python train.py --model="segmentation model" --crop_scale_min=1 --encoder_norm_position="pre" --encoder_head_dim=64 --encoder_qk_norm=false --decoder_norm="batchnorm" --decoder_blocks_per_level=2 --init="trunc_normal_002" --optimizer="soap" --eps=1e-08 --one_sided=false --adamw_weight_decay_other_params=0.01
Rows from block 2 of the decoder of a small segmentation model, named by matrix and row number. Rows with one number belong to one channel. Each number is 200 + 30 x the weight over its row's rms, rounded and kept within 0 to 999. All counts start at 0.
After each channel's rows are labels from the 100 images, of 14976, where the channel reaches its highest value: "colour at peak" is the nearest of a few named colours to the mean colour under the peak; "peak on" is the class under the peak. Only what is clearly more common there than usual is listed. The data: Sentinel-2 satellite tiles (TerraMesh).
# convs0: first 3x3 conv (decoder.mid.2.convs.0.weight, 256x256x3x3, each kernel summed), inputs 86-171
# convs1: second 3x3 conv (decoder.mid.2.convs.1.weight, 256x256x3x3, transposed, each kernel summed), outputs 86-171

convs0.66,216,161,210,228,235,163,164,190,215,171,220,200,152,184,176,221,172,237,172,170,185,231,208,224,209,235,253,191,216,157,198,223,178,205,219,239,199,157,224,199,244,247,193,197,214,228,187,171,209,191,186,248,228,143,171,236,218,188,192,183,175,206,255,170,128,217,207,173,150,168,231,187,251,192,225,229,221,212,178,234,186,219,236,215,123,259
convs1.66,172,155,151,202,193,155,214,195,187,150,279,194,203,205,199,200,226,218,198,239,209,188,212,224,244,184,220,245,210,244,195,157,200,183,171,203,197,279,154,243,183,185,216,205,152,234,179,222,190,254,253,167,209,212,152,165,157,251,209,216,227,235,241,207,198,197,160,196,231,172,193,233,200,187,208,193,247,249,222,207,216,215,239,214,217,212
colour at peak: black
peak on: water

convs0.87,205,244,221,182,177,177,247,151,216,236,205,278,201,182,142,172,186,249,196,231,198,175,177,232,182,176,208,203,221,224,273,177,192,200,179,159,242,273,238,214,158,145,163,187,197,177,203,198,273,194,182,190,217,237,200,244,193,162,155,188,230,181,241,227,191,245,218,129,198,173,156,185,229,221,186,193,184,178,172,215,209,166,185,250,197,201
convs1.87,215,158,164,188,212,128,171,251,210,166,217,213,179,219,216,280,197,167,198,176,231,205,193,206,171,252,195,195,239,241,176,177,241,207,200,197,224,225,183,148,192,235,202,196,200,179,165,221,173,203,213,212,237,142,181,250,208,228,168,191,151,249,195,140,204,192,184,217,169,235,183,184,182,214,186,208,203,215,214,196,224,188,213,183,188,221
colour at peak: black
peak on: trees

convs0.62,200,223,231,241,195,234,206,240,190,246,191,183,182,215,210,211,181,226,159,163,171,155,236,152,220,180,192,207,202,247,240,169,209,175,141,208,157,214,196,162,213,198,187,165,191,242,141,228,162,230,154,204,181,155,200,188,171,221,191,230,225,159,223,251,167,197,183,185,165,207,143,171,221,226,248,164,131,233,253,235,174,195,270,190,258,185
convs1.62,228,202,194,189,176,161,190,190,202,168,197,235,221,190,133,231,229,268,227,216,189,174,133,252,205,189,215,182,140,148,190,206,198,235,246,211,228,198,192,210,203,210,201,241,150,224,190,168,197,158,168,207,146,252,215,240,202,170,203,207,132,240,171,148,179,209,226,191,220,227,215,196,214,209,190,173,190,184,193,197,254,195,158,175,201,184
colour at peak: pink
peak on: snow or ice

convs0.99,191,203,239,202,246,230,230,222,231,182,230,222,174,247,245,243,215,216,160,207,220,178,139,234,137,220,242,247,245,240,275,249,226,195,218,254,137,187,204,272,255,163,200,166,176,190,158,232,205,182,228,232,235,188,188,217,220,189,178,214,226,218,191,220,243,181,181,169,172,210,163,249,170,212,274,151,221,245,192,196,182,171,202,213,169,210
convs1.99,207,238,180,211,197,156,203,221,156,184,160,183,161,230,164,142,163,236,219,185,185,268,213,156,144,205,200,198,168,185,176,193,145,234,206,191,222,239,186,130,163,200,196,212,258,169,223,165,213,186,222,167,157,184,211,136,173,208,212,183,149,141,175,143,170,260,204,212,189,139,166,184,167,187,147,184,180,185,173,206,191,232,130,207,185,178
colour at peak: white
peak on: snow or ice

convs0.98,183,141,193,202,199,242,184,157,223,227,167,269,210,215,213,196,209,194,221,183,173,213,186,195,115,169,233,225,192,220,185,202,151,156,208,197,233,214,220,135,188,194,199,148,180,272,175,229,201,195,119,176,204,157,176,195,205,227,171,212,189,168,207,153,127,242,204,205,193,193,186,160,226,197,244,231,198,212,199,188,258,179,171,284,206,226
convs1.98,172,266,216,184,194,139,199,273,190,197,216,169,210,185,196,206,264,205,190,235,213,173,205,167,263,238,221,221,182,246,196,235,147,245,222,208,178,248,226,205,158,185,204,290,215,149,211,215,204,205,185,217,163,244,219,201,205,218,202,199,179,231,171,161,204,231,128,168,208,174,223,250,200,197,144,179,215,197,200,243,146,215,219,196,140,218
colour at peak: white
peak on: snow or ice

convs0.178,193,172,156,190,261,193,207,204,219,251,196,222,193,211,208,197,190,206,249,201,209,215,193,175,175,218,187,145,162,190,217,168,229,202,198,166,168,202,230,141,187,174,168,228,192,203,192,196,174,165,168,170,212,154,159,203,177,188,195,181,205,243,150,253,252,204,202,191,189,194,207,193,198,241,207,203,217,177,160,175,189,182,195,191,227,247
convs1.178,219,185,182,192,174,213,190,177,202,160,192,204,179,146,184,202,216,160,170,191,180,196,224,229,198,182,225,267,229,214,209,186,190,166,193,221,244,236,149,257,196,233,218,198,171,163,202,246,203,176,203,203,170,217,192,205,207,185,218,256,166,224,241,164,201,191,176,224,222,219,260,232,171,261,204,167,215,196,213,256,220,167,214,122,163,176
colour at peak: brown
peak on: built area

convs0.227,173,133,239,177,180,178,236,164,216,229,144,206,198,139,176,178,189,237,237,191,184,191,191,179,196,178,198,203,182,138,202,165,175,215,187,119,274,208,127,157,235,155,173,168,206,235,171,183,212,181,206,196,234,200,205,187,202,256,214,183,214,195,178,151,217,208,181,207,189,193,202,186,164,211,165,242,192,209,178,222,172,192,227,244,157,243
convs1.227,205,185,225,195,230,246,185,190,210,100,220,236,200,181,218,216,172,163,176,161,206,211,223,198,175,209,231,184,239,203,177,166,243,183,223,213,158,222,282,205,180,226,179,239,147,139,199,184,186,154,219,171,169,159,228,223,221,124,216,216,167,194,214,220,154,229,253,245,203,189,177,161,207,184,196,172,170,220,229,207,247,212,211,204,168,159
colour at peak: brown
peak on: crops