From a checkpoint of a small segmentation model.
Training: 15300 steps, held-out accuracy 76%.
Rows from block 3 of the decoder of a small segmentation model, named by matrix and row number. Rows with one number belong to one channel. Each number is 128 + 32 x the weight over its row's rms, rounded and kept within 0 to 255. All counts start at 0.
After each channel's rows are labels from the 100 images, of 14976, where the channel reaches its highest value: "top examples" is what is common among them; "peak at" is the part of the image that holds the peak. Only what is clearly more common there than usual is listed. The data: Sentinel-2 satellite tiles (TerraMesh). In brackets: how many of the 100.
# convs0: first 3x3 conv (decoder.decb.0.0.convs.0.weight, 128x128x3x3, each kernel summed), inputs 86-127
# convs1: second 3x3 conv (decoder.decb.0.0.convs.1.weight, 128x128x3x3, transposed, each kernel summed), outputs 86-127

convs0.120 [146 117  76 197  90  90 167  62 132 168 182 135 154 127 141 167  86 136 145 136  90  83  76 111 175 106 131 130 110 112 125 150 139 160  99 147  83 128 207 124 124  98]
convs1.120 [104 128 141 101 110 173 120 122  96 119  97  80 129 123  91 108  91 128 105 185 148 162 179 122  83 163 183 147 115 137 131 165 132 189 133 166 163 125 134 167 136 130]
top examples: trees (90); clouds (36)
peak at: centre (41)

convs0.55 [188 141 174 149  68 158  95 127 150 133 165 134 123 176 125 146  78 146 143 153 104 149 148 109 195  82 168 145 255 100 185 161  98 172 190 146 126 146 155 185 117  93]
convs1.55 [ 99 172 112  81 168 157 129 239 113 116  89  78 138  60 121 114 103  97 101 115 134 100  69 150 195 151 102 115  88 127  80  55 152 126  22 145  72 102 156 153 167 126]
top examples: crops (99); main land cover: crops (96); built area (73)
peak at: centre (38)

convs0.27 [102 127 117  89 142 169 164 186 116 112 162 165 178 171 156 151 137 123 107 106 128 152 144  96 156 163 122 116 169 134 136 117 125 154 111 174 191 126 103 125  79 164]
convs1.27 [168 144 139 147 172 108  97 167 145 105 119 122 136 122 113  71 145  93  86 162 137 116 160 130 132 104 132 124 113 104 123  82 171 152 182 104 151 122 117 159 117 103]
top examples: crops (69); main land cover: crops (57)
peak at: centre (32)

convs0.104 [128 112 112 108 126 163 153  65 104 103 144 194 163 138 125 115 111 161  84 107 105 112  68 115 100 139 130  98 131 142 141 140 113  80 101 160 127 107 120 156 138  99]
convs1.104 [132  93 165 130 185 108  92 123 212 116 124  56 114 119 141 153 165 125 150 159 107 148 129 140 141 130 162 151 126 123 108 125 137 135 170  78 157 160  91  91 158 107]
top examples: crops (76); main land cover: crops (62)
peak at: centre (35)

convs0.5 [144 149 170 143 115  81 124 120 100 144 122  69 117 136 149  65 137  99 130 157 134 134 190  87 124  98 184 154 132 143 110 149 122 148 131  98 122 156  64 150  60  80]
convs1.5 [ 83  85 192 102 122 120 141 162 170 109 167 165 133 168 125 151 138 101 121 116  96 149  83 120 119 120 139 109 131 104 114 127 201  85 110 177 114 170 126 115 156 171]
top examples: crops (68); main land cover: crops (49)
peak at: centre (43)

convs0.106 [137 162  70 117 188 143 124 215  91 131 123 105  95  89  98 126 133 159 111 126 127 160  97 147  79 159 121 161 160 146 125 106 132 151 149 123 176 118 188 134 132 111]
convs1.106 [110  87 175  78  80 106 122  63  94 154 112 144 166 136 136 111 142  77 178 122 102  98 132  88 120 114  88  73 136 104 131 164  65  92  49 136 130 119 119 117 113 115]
top examples: crops (89); built area (68); main land cover: crops (62)
peak at: centre (42)

convs0.124 [126 105 144 101 119 100  87  64 141 175 113  98 108 127 184 113 181 112 125 144 154 129 102  96 116 134 191 149 161 119 143 100 112 134 113 176  93 133 191 121 154 105]
convs1.124 [147 137  99 160 182 169 143  76  44 109 122 188 146  85  89 161 126  91 172 130 165 187 209 159 142 154 129 120 104 153 124 143 160  96 131 110 186 114 119 114 108 102]
top examples: trees (93); crops (86); built area (67); main land cover: crops (67)
peak at: centre (34)

convs0.86 [146 111 125 109 130  78 132 139 105 183 120 133  70 187  92 122 129  61 103 143 147 157 192 178 131  67 122 100 139  91 109  84 133  65 104  70  90 155 147 147 168 137]
convs1.86 [ 87 197 146 142 127 243 136 148  56 112  96 102 171 161 193 104  84 136 147 126 107  91 141 115 122 108 122 142  96 158 106 158 105 144 104 119 144 149 171 133 143 102]
top examples: crops (93); trees (91); built area (85); main land cover: crops (77)
peak at: centre (32)

convs0.111 [135 120  96 127 183 115 172 113 144 160  83  59 128 143 104 102 136 110 189 124 159 172 185  94  69 176 167 156 199  99 148  99  91  88 111 115 126 100  94 186 126  65]
convs1.111 [182 134 111 141 159 158  35 141 166 136  94 146 214 146 101 103 180  93 123 136 160 128 134 187 171  96  70  83 169 115  98 109 118 119  62 138 108 144 109  74  82 183]
top examples: crops (96); main land cover: crops (89); built area (70)
peak at: centre (36)

convs0.45 [170  94 153 133 180 157 128 100 174 146 142 163 179 118 236 127 158 160 157 133 144 167 119 192 141 148 117 116  89 161 110 131  79  87 158 125 139 115 110 127 125 148]
convs1.45 [ 62  96  88  98  74 106  91  78 185  58  88 135  63  90 108 129  97 149  83 119 143  61 145  45  79 184 143 137 134  28 145 112 192 193 128 154  75 126 120 100 163 116]
top examples: trees (89); main land cover: trees (52)
peak at: centre (43)

convs0.105 [120 130  72 154 203  72 146 153 122  99 152 123 145 105 107 138 174 142 128 120 145 136  61 113 124 140 140  85 122 124  91 127 135 135  92 116 107  90  93 102 135 141]
convs1.105 [140 115 140  92 103 172 101 180 165 149 123 139 169 166 141 152  83 113 126 138 150  69 150 140 163 185 153 128 108 109 137  79 134  82 106 194 135 133 173 116 186 139]
top examples: water (80); main land cover: water (31); flooded vegetation (26)
peak at: centre (33)

convs0.80 [ 88  96 105 136  90 161 172  68 159 140 113 133 114 118 116 203 124  96 190 135  84 125  94 120 138  63 143 124 110 134 196 217 153 110  68 115 101  97 109 154 137 135]
convs1.80 [142 174 169 118 116 102 150 108 127 118 109 109 165 126 138 122 127 133 108 134  98 148  63 179 123  95 148 123 113 145 128  62  96 161  89 207 164 157 141 100  98 123]
top examples: clouds (89)
peak at: bottom centre (29)

convs0.24 [112 167 132 121 166 107 152  97 129 154 115 144 109 145 153 139 164 182 158 214 109 103 130 134 124  88 109  63 141 121 151 152 175 194  98 119 151 145  91 104 118  49]
convs1.24 [121 104  87 115  89 120 119 120 117  91 158  99 171 132 162 130 144 114 142 118 167  93  95  95 111 140 142 113 104 113 127 135  40 137 102 108 108 104 181 137 192 114]
top examples: water (74)
peak at: centre (32)