config.toml
decoder_block = "basic"
residual_init = "none"
decay_fraction = 0.4
Rows from block 3 of the decoder of a small segmentation model, named by matrix and row number. Rows with one number belong to one channel. Each number is 500 + 25 x the weight over its row's rms, rounded and kept within 0 to 999. All counts start at 0. Numbers have three digits each.
After each channel's rows are labels from the 100 images, of 14976, where the channel reaches its highest value: "strongest on" is what is common among them; "patch colour" is the nearest of a few named colours to the mean colour under the peak. Only what is clearly more common there than usual is listed. The data: Sentinel-2 satellite tiles (TerraMesh). In brackets: how many of the 100.
# convs0: first 3x3 conv (decoder.decb.0.0.convs.0.weight, 128x128x3x3, each kernel summed), inputs 0-42
# convs1: second 3x3 conv (decoder.decb.0.0.convs.1.weight, 128x128x3x3, transposed, each kernel summed), outputs 0-42

convs0.48:498493487458461454454432494475506479508512481521480493504546547485478556532473521481515500463474486520535500484458509498491500477
convs1.48:511514531517514541499572470525525510483510426518512506531471497519512493487523464499513491494500479480478544482524509494522495514
strongest on: water (69); flooded vegetation (31)
patch colour: black (47)

convs0.101:541511493511524491495518463558513482501495423508515533485525474499444523527528537486493497507484494513484517481514491469459466523
convs1.101:464513471471502499521519511472489503469504455555471516483467505545531497508561512532512499480507518443479457485486492477487553508
strongest on: trees (100); main land cover: trees (53)
patch colour: black (75)

convs0.97:528501505504491513463463524485510489518527509469527478479478450496484538453499508482520492557514519506480512513506507503453460542
convs1.97:487481516457472458448536512505514534461549496479458476480492473502509541461522500510472538454486490489525463476493498525514523503
strongest on: snow or ice (43); main land cover: snow or ice (33)
patch colour: pink (29)

convs0.4:497508504485537490517496482486506510524474507461518497507510492508511479477518495471507473490473559517488496547487488473509496451
convs1.4:504504489494521504497541507490480525486489531517483460498479512504530506505479505520507533546519520490529463465506536534442482494
strongest on: clouds (38); main land cover: snow or ice (35)
patch colour: black (42)

convs0.91:514525509476460508444560517489513455457497501506529439534532541521502511494543523533521481509490473477484497507472501498472480513
convs1.91:544490522536512484510426567545491536552490517517473513547520450505487512500500489509490488479512516510582500470542471509508464521
strongest on: water (71)
patch colour: black (42)

convs0.8:500488540491508531532514529529478493470542469456467467511530456457483497506503499515507508497472473523478502493493527498539578493
convs1.8:527528495485482502483527527534493481531505524515526496537460539538505499506482508516518482554556473486503533492499495498446492474
strongest on: built area (65)
patch colour: black (38)

convs0.24:479520507510512493510482519516493517550507525493491474500483532504524496527515502528507492493501526477500479495463536558550491477
convs1.24:485482490479503481469482509454497475421469512516492523480521507478471509517486489518476459499491497473485514471505496454451553494
strongest on: water (74)
patch colour: black (55)

convs0.69:526520507499515524478487524554540512557489471492465494517497486507491512492520514526497477488502438552526488475541502496472475511
convs1.69:517526534468495502532480468546519498493520546558484488537464475512505493450522488490513493499459444505459513488500545483497524517
strongest on: water (69); main land cover: water (45); main land cover: trees (40)
patch colour: black (51)

convs0.119:517518480482507520479523465513530444475525457496470513504476504498496525487554534506534518496501478503498525475483456476457446515
convs1.119:512513522527479502534481504505492484429511492547518509480507475529462480462502493545551462477501500467491496477536541515508578511
strongest on: main land cover: snow or ice (40)
patch colour: black (38)

convs0.114:544477480486489507523501474472504543481462503470477480539494512489502516478506498499512510517473496506479506461508485475534487478
convs1.114:466500499507520526515508498544487470459500500506479503506532422521527531517495483475490483463541531516539516526494495453509488565
strongest on: built area (66)
patch colour: pink (25)

convs0.68:475508499462517506503497449513491491530494461481483498471501517495590470448529515493501500480504566522487527518486509521486503488
convs1.68:500475494501491511486501495461484491482471492481501479489498508540428495504498453485480536486465474430507457483472497492468537495
strongest on: water (71); main land cover: water (29)
patch colour: black (49)

convs0.109:514530506455473519571502494487444476490531486544494465494478512491505531504535469515463491499471503504479521476519491467536476551
convs1.109:530501507490532542486513512487487503486438501498497506539479458484477454508503481510530514482488468440494493500518474501503483512
strongest on: water (71); crops (64); main land cover: crops (44); flooded vegetation (35)
patch colour: brown (68)

convs0.122:502473475501490487539506492505503466510474481511502485514514547502475471518523520548502475519543499514483465551528486485548495548
convs1.122:491533460481496503529519481519507515518496496511474472525515517485502521521518508457487454485444541510504530504486530471442496490
strongest on: crops (89); trees (88); built area (73); main land cover: crops (70)
patch colour: brown (71)

convs0.17:469474518491495500506498509505507474510519513474494470493521540513523511472482496538448477508497440516511488506508515477492502470
convs1.17:500534494513546512467506480452521495486519464490502476498442491495490491510528479510482502495488497466528519481477519500544498503
strongest on: trees (88); water (74); crops (65)
patch colour: black (41)

convs0.51:539468495510503509461524514541505475508536499500499542521506542493484508496478497474470491484479490475440502553524482505490515472
convs1.51:452498545456498498519503525515484532516545506487487473465525480528453528487497511541511502550532487540524509405492504510475536510
strongest on: main land cover: crops (43)
patch colour: brown (62)

convs0.83:549489516515540485518454494501469479489456523457472535556485499514516497478495502543445505489486472463469494511531513524499500516
convs1.83:482514479436478449499492493503490515515531532506520518525508498492525465495507516477504424487542502546499509464505505510500516472
strongest on: clouds (91)
patch colour: black (46)

convs0.46:556478521486470521530505499515438477478532465504489507516481501482454487527506546543526544460514494519443484486532498506497501505
convs1.46:483492484495543517522492478482491523535498495524498486483481529542556491489521466466510443581492520484515501547504503521500511470
strongest on: trees (93); water (92); flooded vegetation (39); main land cover: water (35)
patch colour: black (42)

convs0.37:538460518523497515519464516513480495469521503497499494523467467463510531505462509514475465527493517485503490484485508533462513523
convs1.37:458526463503503469460495458468490473524492505502544451467481513497511474521512511522519556420520493479526526515475514513529523483
strongest on: main land cover: crops (43)
patch colour: black (41)

convs0.53:486459483520478487490527482477465484500459478487509454552498500480476529502531517470549491507461460520491480501497477485518479473
convs1.53:501518516472520473517472510513490466508488521485504523409539487484515523495509508506463502525495512430487519492463504499494490510
strongest on: clouds (45)
patch colour: black (41)

convs0.50:480567524481504511542466508492448429536491479537482481533486508465458476504491509497516481485461495491477497468495540496509521461
convs1.50:528465499514505534543498481488484509544536482496517484508505505490528501476463501530508535509509479524473510556467514460499521515
strongest on: water (100); trees (89); main land cover: water (48); flooded vegetation (35)
patch colour: black (57)

convs0.65:483506466484534471481491536500540502541479510528508504487454553502454478518461452452536533529487499495482521520496503507455493496
convs1.65:476500488480483462457506516499474519462481505494522515500484509463494515477507490507470532443486504500491528507461502496529528542
strongest on: crops (100); trees (95); main land cover: crops (89); built area (80)
patch colour: brown (80)